A small model that answers yes/no questions on an image's attributes, trained from scratch.
Training: adamw at rate 0.0025, 7600 steps, batches of 256.
Data: trained on photos of plants and fungi (iNaturalist), 21.5 epochs.
Rows from block 3 of the image encoder, named by matrix and row number. Rows with one number belong to one channel. Each number is 128 + 32 x the weight over its row's rms, rounded and kept within 0 to 255. All counts start at 0. After the name is the row's rms in percent of the matrix's.
# convs0: first 3x3 conv (encoder.blocks.3.convs.0.weight, 64x64x3x3), inputs 55-63, a 3x3 kernel for each
# convs1: second 3x3 conv (encoder.blocks.3.convs.1.weight, 64x64x3x3, transposed), outputs 55-63, a 3x3 kernel for each
convs0.22 108 [ 90 102  76  81  60  41  77  56  47 128 128 128 160 179 193 180 174 183  96 113  84  74  89  44  59  65  60 128 104 128 128 107 128 128 128 145 128 128 153 153 128 154 128 152 128  92 104  92  71  49  89  65  46  69 152 128 111 148 143 162 147 128 161 104 101 105 107  65  95 101  80 128  67  57  59  78  60  70  90  79  63]
convs1.22 099 [128 159 149 152 143 151 151 156 172 128 128 128  85 111 128 110  80 128 158 128 128 159 166 176 204 195 225 145 145 152 113 104 128 128  95 156 128 128 128 162 217 170 192 184 187  90 105 128  80  90  96 102 116 106 128 128 157 145 128 128 128 111 153 167 157 128 111 175 128 141 147 128  93 109 115 112  95 110  97 128 128]
convs0.23 097 [108 128 128  72  96 112  65 107  88  98  76 102  65  80  85 155 128 148  84 128 108  96 106 128  94  88 128 128 128 143 128 128 128 128 149 128 175 178 128 189 170 170 154 184 148 101  99 128 110 128 128  88 104 128 128 128 112 128 128 105 128 144 128 107 103 113 111  82  93  80 101  83  94  98  95  92  99 128  82  88 101]
convs1.23 072 [128 128 128 128 128 128 100 128  95 128 128 128 149 177 128 195 158 191  54  76  83  56 107  86  60  63  71 107 100 128 128  89  73 128 128  97 107 105 148 110  87  56 128  47 128 149 128 128 172 148 107 203 150 148 128  99 128 166 128 128 128 175 157  79  99 128 111 128 102  97 128 187 128 149 160 128  87 155 158 128 170]
convs0.24 116 [128 160 160 128  97 103  81  78 109 113 128 114 102 105 128 169 150 167 155 145 161 104 128 112 128 141 110 149 128 128 128 108 128 128  90 128 155 164 172 171 186 162 168 128 153 114 128 128 110 112 128 128 128  83 128 128 128 128 150 128 147 128 128 115 107  94 111 128  99 102 107  90 128 106 103  97 105  82  93 104  78]
convs1.24 081 [128 128 156  83 160 128 128 128 151  95 128 128 128 107 128 156 173 196  81  69 128 101  74 128  57  99  84 104  95 106 104 104  75 128 128  99  97 128 175  99 112  82  88 128  92 163 128 128 175 149 128 145 128 106 128 150 153 161 158 150 170 155 161 128 128 104 105  87 128 167  89  81 159 146 193 163 149 181 128 128 128]
convs0.25 084 [128 105 101  91  60  68  72  85  45 128 111 128 128 128 128 178 150 128  76  81  85  89  88  65  52 128  81 128 128 128 128 145 128 128 128 128 162 128 128 128 165 128 161 128 146 110  90  79 128 100  79  71  88  90 128 148 128 128 128 106 128 128 147 103  97  84  85  95  88  97  80  87 128 100  81  75 106  98  96 100  83]
convs1.25 082 [154 217 146 144 128 188 151 178 174 128 169 128 128 160 128 128 128 128 167 191 167 199 150 159 187 158 164 128 128 128 128 105  93 128 107 128 146 128 160 128 128 128 108 128 155  83  96 100  93  93 112  97  83 128 128 158 128 111 108 128 128 128 172 164 128 157 161 146 128 128 159 128  93 104 128 148 128 152 128 128 156]
convs0.26 098 [161 149 167 150 146 155 156 156 146 128 148 161 147 128 157 106 109 113 164 128 152 151 157 156 151 128 173 128  99 146 165 128 104 128 167 128  79  59  99  74  79  76  51  69  80 151 163 162 160 179 170 168 128 128 128 128  93 149 128 112 128 128 128 167 143 172 128 128 183 147 128 163 200 156 155 186 166 161 189 166 157]
convs1.26 089 [128 128 111  85  98  93  78 128  79 128 150 114 128 128 150 128 128 128 128 110  89 128 104 128 128 128 106 128 144 145 152 150 170 128 153 196 128 147 105 154  79 128  80 128 128 160 172 167 164 181 171 128 183 193 128 148 198 172 181 215 150 128 150 128 128 169 153 128 148 109 128 103 128 143 147 128 145 128 128 128 128]
convs0.27 119 [162 128 128 128 148 146 169 175 154 110 101 160 176 170 163 105 103 128 128 141 148 149 128 154 128 141 144 109 128  83 128 128 149 128 145 128  78 100  89  83  83  89  92  95  66 145 153 128 128 160 171 170 181 163 115  95  87 110 128 149 112 101 106 161 154 163 154 175 178 152 166 182 166 140 153 183 162 165 160 155 174]
convs1.27 124 [ 80  92  79  96  74  91 147 114 149 111 110 128 128 115 128  90 101  98 105  86  46 109  95  72 141 155 141 128 147 160 128 116 159 106  84 128 112 128 107  99 128  97 128 151 128 118 139 152 128 163 157 108 106 141 143 128 140 128 142 128 128 128 128  95 128 128 115 128 128  99 112 115 110 158 128 106  99 108 128 128 128]
convs0.28 115 [168 128 128 174 170 166 171 163 178 142 153 160 128 128 128  91 114  78 162 151 175 185 185 164 170 173 180 128 128 128 128 128 147 128 173 128 111  96  86  93  94  71  84  76 100 151 157 128 184 167 160 174 163 128 128 110 128 128 128 106 112 128 105 128 153 161 162 181 158 144 175 190 178 128 152 172 169 170 179 163 164]
convs1.28 112 [ 92  84  99  98  91  90 113  89  73  92 128 128 146 128 115 109 128 103  86  86 103  96  82  89 100 100  81 128 111 115 151 161 128 128 139 128  77  89 104 107 128 106 128 110  99 128 128 104 128  83 128 128 128 148 148 128 145 149 128 128 144 142 112 128 116 104 105 116 101  98 128 128 149 128 128 105 128 105 100 115  95]
convs0.29 126 [128 110 144 147 144 140 165 140 128 128 128 128 152 148 155 128 102  97 161 128 115 128 141 144 166 162 155 111 111 114 146 148 128 128 156 142  92  95  95  77 104 103  91 111 105 141 143 128 155 156 158 188 167 162 128 114 128 128 128 128 145 128 114 165 128 156 169 161 155 128 151 175 175 150 160 155 177 171 171 186 187]
convs1.29 128 [ 98 128  86  69  89  90 157 173 108 128 128 128 128  99 128  74  88  90 117  96  77 116 105 117 146 164 161 128 140 128 128 153 143 106 108 108 107  98 111 115  83 102 128 128 128 128 145 140 128 162 160 104 117 178 128 141 128 128 128 146 112  97 128 111 128 114 111 115 139 103 109 109 141 128 107 104  82 100 128 128 128]
convs0.30 105 [158 128 152 165 109 161 168 170 167 128 157 128 162 149 183 112 105 128 149 149 161 145 196 175 175 186 165 155 128 128 128 128 128 144 162 128 128  76 108  92 101  72 110 100  82 156 169 161 181 159 183 175 175 179 128 109 128 128 113 128 128 101 128 170 170 147 146 162 167 149 182 177 182 163 203 181 201 155 181 168 168]
convs1.30 117 [128  86  75 110  85  82 128 128 110 128 115 128  87 128  96  98  72  91 101  84 110 110 105  98 128 140 128 128  96 140 116 145 140 139 112 128 141  73 102 110  72 110 128 111 128 167 140 159 128 153 148 143 128 175 140 128 128 109 128 128 139 140 147 128 106 114 146 147 112 128 141 128 155 128 128 116 100 113 128  99 106]
convs0.31 085 [ 72 104 104 128  79  83 128  79  69 109 128 155  82  84 128 128 202 187 128 128 109  82  97  63 100 101  77 155 128 128 128 128 128 128 128 128 128 128 152 171 195 172 160 159 158 128 103  94  85  86 128  93  84  85 108 128 128 146 128  99  96 128 106  81  95 104 128 128  87 128  53  85  92  93 106  57  65  87  77  75  79]
convs1.31 072 [185 185 188 128 164 192 128 150 159 155 128 128 128 152 158 157 128 154 193 164 128 168 166 128 128 128 174  93 128 128 128 183  87 128  88 150 128 128 128 128 101 128 128 128 172  88  69  56 128 103  68  64 102  22 147 164 107 128 161 128 128 128 149 128 128  90 158 128 153 128 151 157 128  96 128 101 167 128 128 128 128]
convs0.32 072 [ 33  78  62  60  56  68 128 128 128 128 128 128 166 161 188 170 219 183  55 128 128  73  67  87  65  87 128 128  91 128 128 102 105 128 128 128 151 128 128 128  87  95  92 128  83  94 128 128  98 151 170 128 180 159 128  81 128 128  92 128 159 128 104 128 128 104 149 155 128 128 167 187  83  88  87 128 155 148 174 204 185]
convs1.32 105 [128 128 128 128 147 172 155 169 140 128  87 106 128 101 112  82  71  84 128 141 163 153 174 191 181 180 197 159 148 154  99 141 146 110 128 128 164 145 155 128 179 153 191 180 183 105 148 157 114 128 108 128  82 109 128 128 144 109 107 105  88  96 128 102 128 128  89 128 128 128 128  94  86  97 106  95 128 102 144 112 157]
convs0.33 109 [101  70  89  73  94  73  82  87  69 128 128  98 148 162 195 185 225 200 101 100 104  88  79  62  64  84  86 104  98  70 100  89  82 128  82 100 128 128 113 112 128 128 128 128 128 104  74  97  71  57  83  74  67  52 144 128 128 128 128 110 113 128  99  84  88  96 105 128 105 128  99 109  77  61  77  90  77  58  81  93  70]
convs1.33 101 [161 143 159 142 152 159 147 177 157 143 128 128 113 107 128 106  83 128 158 158 128 161 151 174 177 171 173 128 143 152  90 109  86  89 128  94 154 128 177 182 181 155 213 170 186  96 101 108  75 116 108  91  94  76 154 152 159 128 158 100 128 144 128 128 185 154 128 128 128 146 146 159  78  97 128 100 128 128 128 128 128]
convs0.34 083 [100 128 128 128  63 128  85 128  87 128 105 151  70  98 128 148 128 151  92 159  81 103 128 128  92  61  88 128 128 128 128 110 128 128 128 107 128 165 146 175 146 157 147 153 152 105  61 128  78  79 103  76  90  55 128 128 128 108 128 128 128 128 128 128  60  53 107 103  54 128  98  98 128 101 128  89  55  80  54  88  49]
convs1.34 082 [189 168 157  76 104  93  69 105  80 146 147 128 169 159 163 164 161 152  84 128 128  73  27 105  68  53  39 128 128  63 106  96 128 156 149  86 100 128 128 100 101 128  36  96 146 157 128 128 144 150 168 192 212 165 128 128 154 167 143  93 186 171 146 128 128 145 128 128 111 128 143 151 159 157 157 190 149 128 128 128 128]
convs0.35 096 [165 158 153 199 175 158 177 172 163 128 156 168  92  97 109  87  91  95 174 171 175 174 170 162 182 177 178 128 128 157 143 164 153 128 101 149  80 128 101  89  93 128  81  95  82 162 144 183 128 152 155 173 160 147 128 144 128 107 128 128 147 128 128 145 161 190 167 144 148 168 128 148 156 128 157 166 156 150 146 128 175]
convs1.35 129 [128 128 107 110  96 101  80  77  89 128 152 141 152 128 144 164 142 154 113 114  93 108 107  73  93  83  85 139 128 128 153 164 177 142 168 153 108  92  96  96  91  88  89  88 102 180 182 154 175 173 164 182 191 179 160 175 148 166 197 178 195 173 162 146 128 128 128 128 128 142 128 128 153 154 164 128 128 128 128  93 128]
convs0.36 095 [157 128 160  94  82 110 108 111 112 128 128 160 100 110 128 128 128 181 148 128 128 128  97 103  96 110 128 128 152 158 128 128  91 128 101 128 186 168 172 155 173 162 149 179 170 128 128 154 128  95 111  98 106  87 100 128 160 128 111 149 128 146 128 128 128 128  84  90 109  93 128 108 128  98 128  81  82  81  54  54 105]
convs1.36 090 [ 94 128 128 107 128 128 102  85  93 161 161 128 174 128 191 172 171 160 100  80 106  99  80 106  78  72  72 128 107 128 128 128 128 161 167 128  96 111 113  83  64  86 108  71  81 151 143 128 128 142 128 166 152 144 128 128 128 128 176 155 154 148 169 128  91 106 128  92 100  88 105 113 159 164 150 128 173 163 128  93 128]
convs0.37 108 [114 128 128 128 168 128 174 154 162 152 141 128 141 172 142 112 128  91 166 128 128 128 113 128 156 165 183 150  97 111 128 128 112 171 148 128  88 128 104  94  97 128  85  99  74 128 152 128 142 152 159 164 147 150 128 128 105 128 128 149 128 128 128 170 128 156 168 158 175 128 128 169 164 165 156 174 182 179 170 154 166]
convs1.37 110 [ 86  90  75  91  82 104 128 143 128 128 128 128 108  96  78 103  80 108  97  86  93 101 128 102 128 149 162 140 116 152 128 128 128 128 128 113 112  90 128 112 104 116 110 162 143 156 155 150 106 141 140 112 128 128 128 113  99 116 104 128 103  92 112 101 101  95  79 128 104  82 128 150 146 128 128 108 117 128 128 140 128]
convs0.38 112 [128 146 157 105  83  83  97  98  95 111 112  81  99  86 113 193 166 175 102 128 142  97 151 128 102 115 102 156 105 145 158 128 128  98 101 105 186 180 157 178 188 161 179 187 186 107  86 113 102  87 107 128  77  82 144 167 165 102 128 149 128 154 170 128 112 128 109 113  96 101 106 112  95  69 128  83  85  94  90  93  73]
convs1.38 084 [128 107 128 153 104 128 108  72 128 128 128 128 128 163 184 154 177 177 108 109 112  76  78  88  70  93  73  88 107  65 128 102 128 157 161 128 109 128  86 108  88 128 113  88  47 173 148  82 157 128 102 173 175 128 149 128 128 159 147 128 164 185 167 109 102 128  91 101 128 101 128 111 155 173 166 179 166 155 183 144 128]
convs0.39 102 [100  62  72  31  59  34  75  64  58 105  90 103 128 174 175 174 173 161  79  66  76  75  96  63  70  55  51 128 145 103 128  93 104 128 106  83 145 128 144 161 153 142 128 128 107  86 113  79  98  76  81  82  96  62 145  99 128 113 104 128 144 128 110  56 128 103  91  88  83 105  80  78  88  83  97  97 101  96  83 111  85]
convs1.39 102 [164 128 168 156 161 154 149 184 166 159 143 142  79 111 128 109 111 128 128 172 165 191 177 151 144 191 184 144 128 111 102 128 128  98  83 104 150 170 173 177 202 200 192 193 161 143 128 113  99 128 112 116 149 109 149 143 128 128 110 149 128 143 128 160 155 165 145 149 167 147 176 128 128 113 128 111 128 142 128 128 128]
convs0.40 114 [150 128  98 147 146 152 177 169 164 128 147 128 128 158 155  92 101 109 152 144 149 150 148 149 151 160 141 128 165 128 145 154 128 128 128 128  87 128  88  81 128  89 112  80 128 151 153 154 128 165 174 182 164 167 128  89 102 128 128 128 128 115 128 167 163 156 148 175 178 149 160 164 172 146 144 150 170 174 167 171 164]
convs1.40 123 [105  99  92  89  81  94 139 128 128 128 128 128 117 128 128  96 100 128 112  90  37  81 112 103 158 195 170 128 128 128 128 128 143 114 128 128 109 100 116  92 115  82 139 141 145 151 128 159 138 150 161  94 128 176 118 145 128 128 128 150  92 115 118 128 128 128 116 128 111 128 128 128 149 128 128  96 109  83 113 128 128]
convs0.41 094 [100  95  83  68  70 100  81  78  81 128 128 128  99 128 107 128 168 154 101 128 128 102 108 105  92  73  89 128 128 128 128 128 144 128 145 128 177 153 179 157 176 168 149 187 159  89  68 111  93 106  93  87  93  76 128 128 145 152 128 128 145 150 149 128  95  85  83  89 109  98 107  66 108  98  90  78 128  69  89  63  59]
convs1.41 094 [212 220 189 166 157 176  90 104 128 128 149 128 177 128 158 176 194 177 128 172 155 144 113 128 128  86  73  97  86 112 112  99 109 128 128 128 128 128 128 144 113 146  84  87  95 104 128 128 142 128 107 190 147 164 128 143 128 102 128 149 188 169 128 150 128 128 162 145 128 144 128 128 165 155 157 128 160 149 128 159 176]
convs0.42 098 [128  93 128 101 128 105 104  79  99 128 128 113 105 128  97 164 154 128  98 128 128 103 128 128 128  92 128 150 128 143 128 128 128 128  98 128 156 156 165 175 128 160 170 159 167 128 128  93  88 112 128  96 101  99 167 145 150 128 143 152 128 128 128 110  81 128 103  93  80 107 104  78  88 128  97 112  87  93  69 128  79]
convs1.42 088 [128 145 162  90  86  94 128  94 128 128 128 164 198 164 145 207 185 172  89 104  97  81  84 101  93  82  60  87 101 128 128 128 128 128 154 146  72 128 112  75 113  88  98  34  94 167 161 164 149 182 128 186 128 128 102 146  95 161 185 128 182 190 165 128  79  69 113 128  98 128  98 111 161 151 159 184 147 160 145 161 128]
convs0.43 088 [128 164 176 128 128  91  55 128 128 160 128 170  97  80  95 156 164 128  87 128 128  91 128 128  96 105 128 162 128 149 128 128 128 167 128 128 150 128 128 182 163 146 166 128 161 128 128 146  98 128 128  92 103 128 171 153 145 146 128 104 128 144 128  96 128 154  99 128  68  90 111 109 110 128 128 110  82 102  91  89  84]
convs1.43 090 [109 128 154 113 110 102  79  79 100 150 155 162 171 182 156 183 197 174  73 110 108  68 111  81  51  53  52 128  72  73 162 103 128 171 128 147 101  56 128  98 103  88 112  95  79 186 146 112 168 154 152 143 128 105 156 128 152 176 128 143 178 159 182 110  86 128 128 110 112 109 100 128 166 128 128 146 128 128 145 128 128]
convs0.44 102 [128  96 105 128 149 128 181 165 157 171 128 143 187 152 203 111  99  96 128 128 128 149 185 146 176 191 174 128 110 128 148 128 155 154 146 128 106 128  95  81  86 107  76  99  95 164 155 128 186 173 160 169 164 163 144 105 128 128 128 128 146 161  96 150 155 148 166 160 128 152 149 175 165 157 128 187 149 165 177 156 176]
convs1.44 116 [ 92 106  79 108  89  68 158 166 158 128 128  98 128 102 128  85  79  57 115  85  81 128 100  99 149 197 182 155 160 158 152 141 146 128 109 128  82  95  97 128 128  94 160 159 113 139 142 188 143 167 192  77  74 128 128 128 109 128 128 139  87  78 111 128 107 128  98 154 111 114 111 149 128 128 128  85  72  87 128 128 128]
convs0.45 095 [ 82 112 106 107 128 100  97  99  95 104 100 128 101 128 128 144 147 160 128  93  97  96 108 105  88  64  99 128 128 128 128 128 128 110 128 104 180 156 187 158 169 174 164 157 171  84  68 100  98  84  68 110 103  67 128 128 154 128 128 128 128 128 144 128 128 108  78  94 113  99  83  91 108 128  76  59  85 105  65  80  84]
convs1.45 078 [196 177 187 145 128 157  95 128 100 167 128 128 179 128 195 193 199 178 128 155 166 147  82 128 104 128  70 128 103 176 128 128 101 169 153 128 128 128 161  93 128 128 108  81  90 102  86  91 128 128  69 160 128 106 128 156 128 163 110 128 152 145  98  95 148 128 112 128 106 128 100 100 148 158 148 177 166 159 170 154 156]
convs0.46 107 [128 128  95 102  94  99 101 105 104 113 101 142  95 102 110 156 160 168 111  93 106 128 128 128  93  93 101 128 151 128 112 128 107 103  98  86 149 174 184 141 149 166 160 166 159 105 113 112  93 109  96  89 128  95 128 128 155 113 156 152 156 142 128 113 107 109  94  91 101 103  94  98  99 128  96  94 102 109 128 102  94]
convs1.46 073 [128 128 128 128 128 166 128 128 128 108  76  54 170 156 146 184 218 168 128  96 128 108  91 128  83 128  78 128  89 103 108 111  78 148 128 101 150 128 153 110 128 150  66 105  91 155 128 150 180 177  87 128 191 128 162 128 128 181 161  94 185 128 152 128 128 128  69 162 128 163 128 128 188 149 128 181 163 197 181 128 207]
convs0.47 066 [217 251 226 157 169 172 167 128 193 128  81 105  68  79  85 128 128 128 174 205 167 209 181 180 191 159 183 101 128  98 106 178 100 128 128 183 128 105  96 128  94  97 128  98 106 178 210 159 162 128 178 128 162 193 128 128 128 128  94  98 128 128 106 202 128 128 151 128 170 177 153 156 184 174 212 191 188 152 128 188 196]
convs1.47 087 [ 92 105 108 108  26 112  65  69 106 151 150 177 145 128 128 128 143 128  92  80  60  84  52 103  80  62  65 128 128 128 128 128 143 157 157 108 110 113 128  84 107 128  98 128 128 186 181 164 174 186 190 183 161 183 143 128 128 128 152 143 143 146 128 128 128 147 128 128 128 128 150 128 184 128 150 128 128 153 110 143 128]
convs0.48 085 [ 71  47  95  59  52  62  91 103  73  96 128 110 128 165 128 157 188 180  78  41  81  52 109  71  86  87  54 128 103 153 159 128  97 157 150 128 187 152 155 190 171 168 151 170 153  90 104  82  61 128  92 128  79  91 128 110 128 128 128 149 158 151 128  77 106  71  98  94  69  40  60  63  72  57  87  86  67 103  65  90  86]
convs1.48 092 [128 128 143 154 183 128 187 206 174 128 128 128  94 128 128 128 128 128 128 168 128 184 194 159 196 199 183 128 108 128  94  80 160 128 128 128 144 145 166 128 176 150 181 147 128  55  80 107  88  98  67  61  68  70 128  97 113 128 128 106 110 128 128 128 128 128 157  97 154 128 128 128 102 104 128 128 128 101  99 128 128]
convs0.49 105 [128 128  67  76  52  33  52  40  43 103  92 106 128 143 157 205 188 170 113 111  89 110  68  52  46  62  33 107 113 110 100 128 128 128 108 128 149 128 148 152 142 144 156 128 128  90  73  54  66  60  86  59  60  77 145 154 114 128 128 128 128 128 128 128  93  96 128  92 114 107  98 113  84  80  80  76 101  69  77 103  91]
convs1.49 108 [149 143 154 165 165 160 194 162 173 109  93 128 104 106  78  77 100 128 167 152 145 175 176 155 198 192 194 101 110 128 111  67  81  82  91  91 128 128 158 165 187 170 201 205 159  97 152 128 128 112 128 117 111  83 105 128 152 159 128 143 128 139 128 152 128 140 150 143 154 128 166 157  87 103  93  70 128 128 115 148 158]
convs0.50 114 [ 76  77  90  38  69  47  29  53  62 128 128 128 146 163 149 165 182 170  95  97 113  87  72  63  47  62  71 128 128 108 128 144 144 112 128 128 164 176 154 162 166 168 128 173 152  82  99  78  83  87  71  73  90  71 128 128 107 128 128 128 148 128 128  71  76  87  73  94  72  72  94  78  69  69 101  82  60  64  74  89  95]
convs1.50 103 [128 128 128 150 168 174 159 168 186  93 128 113 128 116 143 109 113 128 128 174 150 148 176 173 172 173 202 128 128 168 102 108 128 108 104 141 150 128 128 176 140 174 153 164 178  74 108 128  88 111 113  75 108 106 109 128 109 103 106 128  64 108  94 128 140 128 128 115 128 128  96 128 110 103  91 106 128 143 106 128 113]
convs0.51 069 [128  37   2 103  89  80 152 128 128  55 128 101 189 128 128 128 128 128  87  87  65  65  65  39 128 103 128 105 104  98 102 128 128 128 102  95 170 178 221 151 169 202 156 128 164 106 103  86 128 104 128 128 128 128 152 128 128 128 154 185 163 159 128  71 128  78 128 128  76  92 106  77  82  62  88 128 128 128 128 154 128]
convs1.51 096 [142 142 114 185 158 128 191 184 171 128 141 128 113 128 114  86  69 128 153 167 128 157 168 183 165 196 181 141 147 128 128 128 141  95  94 128 158 153 177 204 184 165 191 199 148 100  88  99  61  53  82  49  89 108  96 128 128  85  40 104  84  64  91 114 112 107 143 112 128 156 111 128  98  78  74 109 104 128 114 128 128]
convs0.52 098 [148 165 145 148 160 128 184 198 180 128 182 128 154 147 153  78 103  97 128 161 128 128 181 174 178 168 163 128 128 128 144 128 128 128 144 128  84  98 111 109  80  96  76 108  80 176 180 150 191 172 177 185 159 128 146 128 128 128 102  99  99  98 128 128 164 143 147 179 165 166 164 168 192 169 157 171 156 128 157 149 183]
convs1.52 096 [ 69  69 110  71  72  92 102 128 108 128 100 128 128 114 101 106 101 128  99  81 106  71  84  59 111 108  88 154 128 157 128 128 128 128 143 128 128 128  93  81 105 128 128 128 128 162 128 167 128 128 160 163 172 144 128  94 141 128 142 128 128 128 128 128 113 128 128 110 113 128 106 128 169 128 128 106 128 128 108  81 104]
convs0.53 093 [ 80  72 111  66  62  98  68  82  83 128  80 102 128 128 128 128 152 173  71  54  83  64  90  67  55  66  41 128  86  99 128 109  89 155 128 147 147 154 167 185 156 167 185 162 170  95 111  91 128  86  86  71 128 128 152  83 128 147 128 128 166 128 147 128  95  90  87 100  85  71 128  90  95  72 151  73  65  81  89  88  94]
convs1.53 117 [147 182 164 168 161 172 160 156 153 128 145 128 128 156 157 128 150 158 161 179 188 180 153 152 178 169 176  92 128 141 128 128 128 113 102 104 176 175 158 155 192 165 128 128 176  74  70  49  92  87  99 100  74  78 113 107 128 128 113 115  77  75  91 128 128 128 153 128 139 146 128 128  78  96 105 117 128 109 114 128 128]
convs0.54 103 [157 128 128 161 170 128 172 165 166 147 128 128 128 128 170  96  82  86 128 128 110 194 128 128 149 148 149 114 128 128 148 151 151 156 150 111  92  98 128  99 111 113 104 111 102 142 154 174 146 164 171 149 167 173  96  79 104 149 128 128 128 128 153 128 128 128 151 169 150 147 142 172 128 182 154 165 157 165 169 163 202]
convs1.54 106 [114 106 100 112  86  58 165 171 141 113 128 128 128 128 113 116 112  56 128 102  82 128 173 128 169 201 152 128 128 128  98 128  99 110 100 100 128 128 113 151 128 107 154 156 167 147 152 174 150 148 151 128 114 128 128 112 112  95 147 128  87 114  94 112 128 128 128 149 128 109 128 111 128 128 115  69 106  79  99 128 100]
convs0.55 089 [105 109  81 104 128 128  55  90 128 128 108  81 144 128  76 170 128 156  71  83 109  91  91  76  90  86  70 128 107 128 128 128  94 128 128 128 183 169 165 162 158 145 154 153 128  68  55  77  95 103  66  52 103  41 145 128 128 107 128 128 128 128  91  79 106  87  88  73  69 108  73  83 111 100  96  55  69  94 128  71  85]
convs1.55 069 [153 165 106 128 128 128 128  56  87 152 156 179 128 128 186 178 191 200 104 128 128  54 128  89  67  71  27 128  93 128 103  94  70 128 128 128  96 109 128 128 128 162 128 104 128 171 128  90 180 153  85 170 174 128 128 147 128 185 179 110 173 128 163 128 128 128 171 128  98 151 148 128 161 161 128 128 146 159 128 153 128]
convs0.56 096 [145 158 148 128 147 176 179 203 161 157 154 149 146 154 166  75 109 103 128 156 171 160 168 161 156 185 184 128 128  97 156 152 155 147 153 128  89 113  87 111  82 104  71 128  81 149 146 167 165 163 167 177 171 163 128 151 128 155 154 128 147 148 128 175 151 162 145 151 173 154 168 154 169 154 166 172 159 153 176 181 181]
convs1.56 109 [ 88 106  71 108  81  86  78 107  87 141  93 128 143 128 106  99 104 107  98 106  79 115  84 105 104 111  96 147 128 128 141 113 160 149 154 128  94  81  78  97 128  76  99 106 128 128 151 167 146 146 151 151 160 194 152 150 152 155 128 128 144 157 128 114  86 102 128 114 128 109 128 102 128 128 128  85 110 113 128 114 140]
convs0.57 108 [128  93  80  35  68  58  85  73  62 107 111 128 145 128 170 168 153 151  83  97  80  73  54  68  85  64  80 105 110 128 108 128 103 101 128 128 142 128 163 152 147 144 158 145 148  72  89  81  52  78  41  62  54  85 100 110 128 128 143 128 128 128 128  89  67  97 106  69 128 128  97  86  97  69  65  69  83  81 101  62  67]
convs1.57 103 [128 152 165 158 162 158 189 168 179 104 147 169 128 128 113  87 128 128 145 163 187 141 155 194 181 184 186 128 128 147  80 128 159 128 111 145 142 164 151 174 161 175 167 212 183 128 128 128 112 128 114 107 114  99 128 147 158 128 128 149 128 128 128 167 128 155 128 142 128 128 100 147 106 105 128 143 128 128  99 110 142]
convs0.58 104 [112 128 128  91  71  48  52  55  33 128 111 108 128 128 154 174 206 160 128 106  94  98  70  77  46  65  59 110 128 128 128 108 111 128 128 128 157 164 143 181 177 128 158 166 149  82 128  78  76  95  93  94  71  65 128 144 144 128 158 148 128 128 128 100  89 103  75 113  86  80 100  83  94  97  86  65  78  55  84  83 108]
convs1.58 118 [170 176 153 173 178 157 170 173 180 128 128 104  96  95 128 113 128 128 150 149 159 141 169 183 156 171 170 101 128 101  99 105  95 128 100 112 166 173 179 150 165 202 147 155 171  84 103 107 128 128 110  93  93  80 128 128 156 110 128 128 128 128 128 142 148 128 109 145 149 128 128 153  90 104 113 128 128 128 148 141 141]
convs0.59 093 [128 128 106  82  80  71  52  66  57 128 128 128 128 128 109 160 128 184  95 110 105  79  52 104  85  65  93 108 160 128 143 128 159 128 111 128 163 157 128 163 171 145 165 128 152  89 101 110  47  51  59  75  50  99 149 128 128 145 128 128 100 128 147  75  79  79  82  94  82  91  84 102  94  97  60 100  98 128  84 111 128]
convs1.59 090 [197 193 211 165 154 194 157 145 178  95 112 104 128 128 146 148 145 156 148 182 175 186 161 168 128 111 100  96  82 108 104 128  73 128  97 105 160 149 128 128 152 147 145 113 158 102 128 128 128 128 107 128 128  81 154 148 152 128 128 128 150 163 128 148 128 173 128 153 128 170 144 128 128 128 142 160 164 172 128 154 128]
convs0.60 090 [ 85  92 128  72  39  62  43  28  32 128 128 128 128 153 155 174 161 155  93  92 101  71  64  65  87  75  57 128 128 111 128 128 101 128 128 111 172 147 108 128 128 148 149 146 150  86  85  88  34  76  67  76  68  54 104 128 110 128 128 128 128 153 128 100  97 105 108  99 100 109 128  93  81  97 128  64  54  45  94  84  78]
convs1.60 110 [153 141 181 170 165 182 189 184 195 128 128 128 113 145 141 128 128 160 146 150 174 156 188 148 194 176 198 128 150 128 103 102 100  93 108 128 151 150 145 184 152 152 158 162 163 116 140 128  97 102 116 128  98  89 128 151 143 128 142 128 128 128 106 128 128 128 128 128 128 128 157 146  98 128  94 128  98 128 145 150 144]
convs0.61 098 [155 162 178 160 191 159 196 166 164 128 128 128 102  96  70  74  60  65 171 170 163 173 163 157 164 147 178 128 148 128 128 146 146 128 128 128 103  79 106  93  70  87  84  98  94 168 179 169 170 173 167 177 196 157 128 128 128 149 128 128 107 128 128 163 161 150 169 161 128 155 146 155 155 149 178 157 169 168 128 150 175]
convs1.61 109 [ 97 108 100 128 115 111 113  91  80 128 128 147 128 144 128 128 109 128 128  73  63  98  90  64 101  87  88 106 128 128 128 140 128 128 128 144 112  91 106 104 104  98 103 113  78 128 168 128 128 145 139 128 128 167 140 128 147 128 162 116 156 147 128 128 128 115 128 128 128 107 128 128 170 169 189 128 111 128 128 162 128]
convs0.62 084 [128 128  79  88  56  68  29  72  44  88  63  96  97 128 128 128 147 170  95 103  47  90  79  57  98  61  47 110 128 128 128 128 128 128 128 128  96 164 128 128 128 161 128 162 128 107  62  79  49 102  98  87  89 100 128 159 128 128 128 128 128 128 128 105  94  70 103 107 109 101 101 103  55  80  78 128  90  78 128  78  73]
convs1.62 091 [158 142 157 151 149 181 191 182 198  95 103 128 112 112 114  95 145 107 145 128 157 143 184 155 151 176 180 108  97 112 109 107  90 109 128  97 149 102 128 149 202 154 194 165 175 128 128  89  84  72  92  72  80 101 143 150 176 128 128 128 128 128 128 165 148 128 181 154 160 151 104 143  96 128 114 128 147 128 145 128 161]
convs0.63 104 [104 107 111  78  93 128  90 103  96 104  97 109 128 105 107 174 161 159 111 113 111 102 102 128 111  98 101 128 128 153 110 143 106 128 128 128 184 157 157 143 178 160 191 180 167 112  93 128  94 101 106  51  86  80 128 128 145 128 128 144 128 128 128 112 110 128  90 109  89  92  77 100 101  96 110  92 104  93  92  97  86]
convs1.63 087 [128 164 184 128 128 128  95  91 106 128 103 128 152 190 184 177 157 203  47 128  89  98  86 128  50  82  56 108  68  88 128 128  69 162 128 104 128 101 101 101 104  83 100 103  93 174 142 107 178 149 110 147 143 128 105 113 105 162 113 100 179 156 154 128 128 128 128 128 111  96 128 105 174 151 128 187 128 159 148 157 128]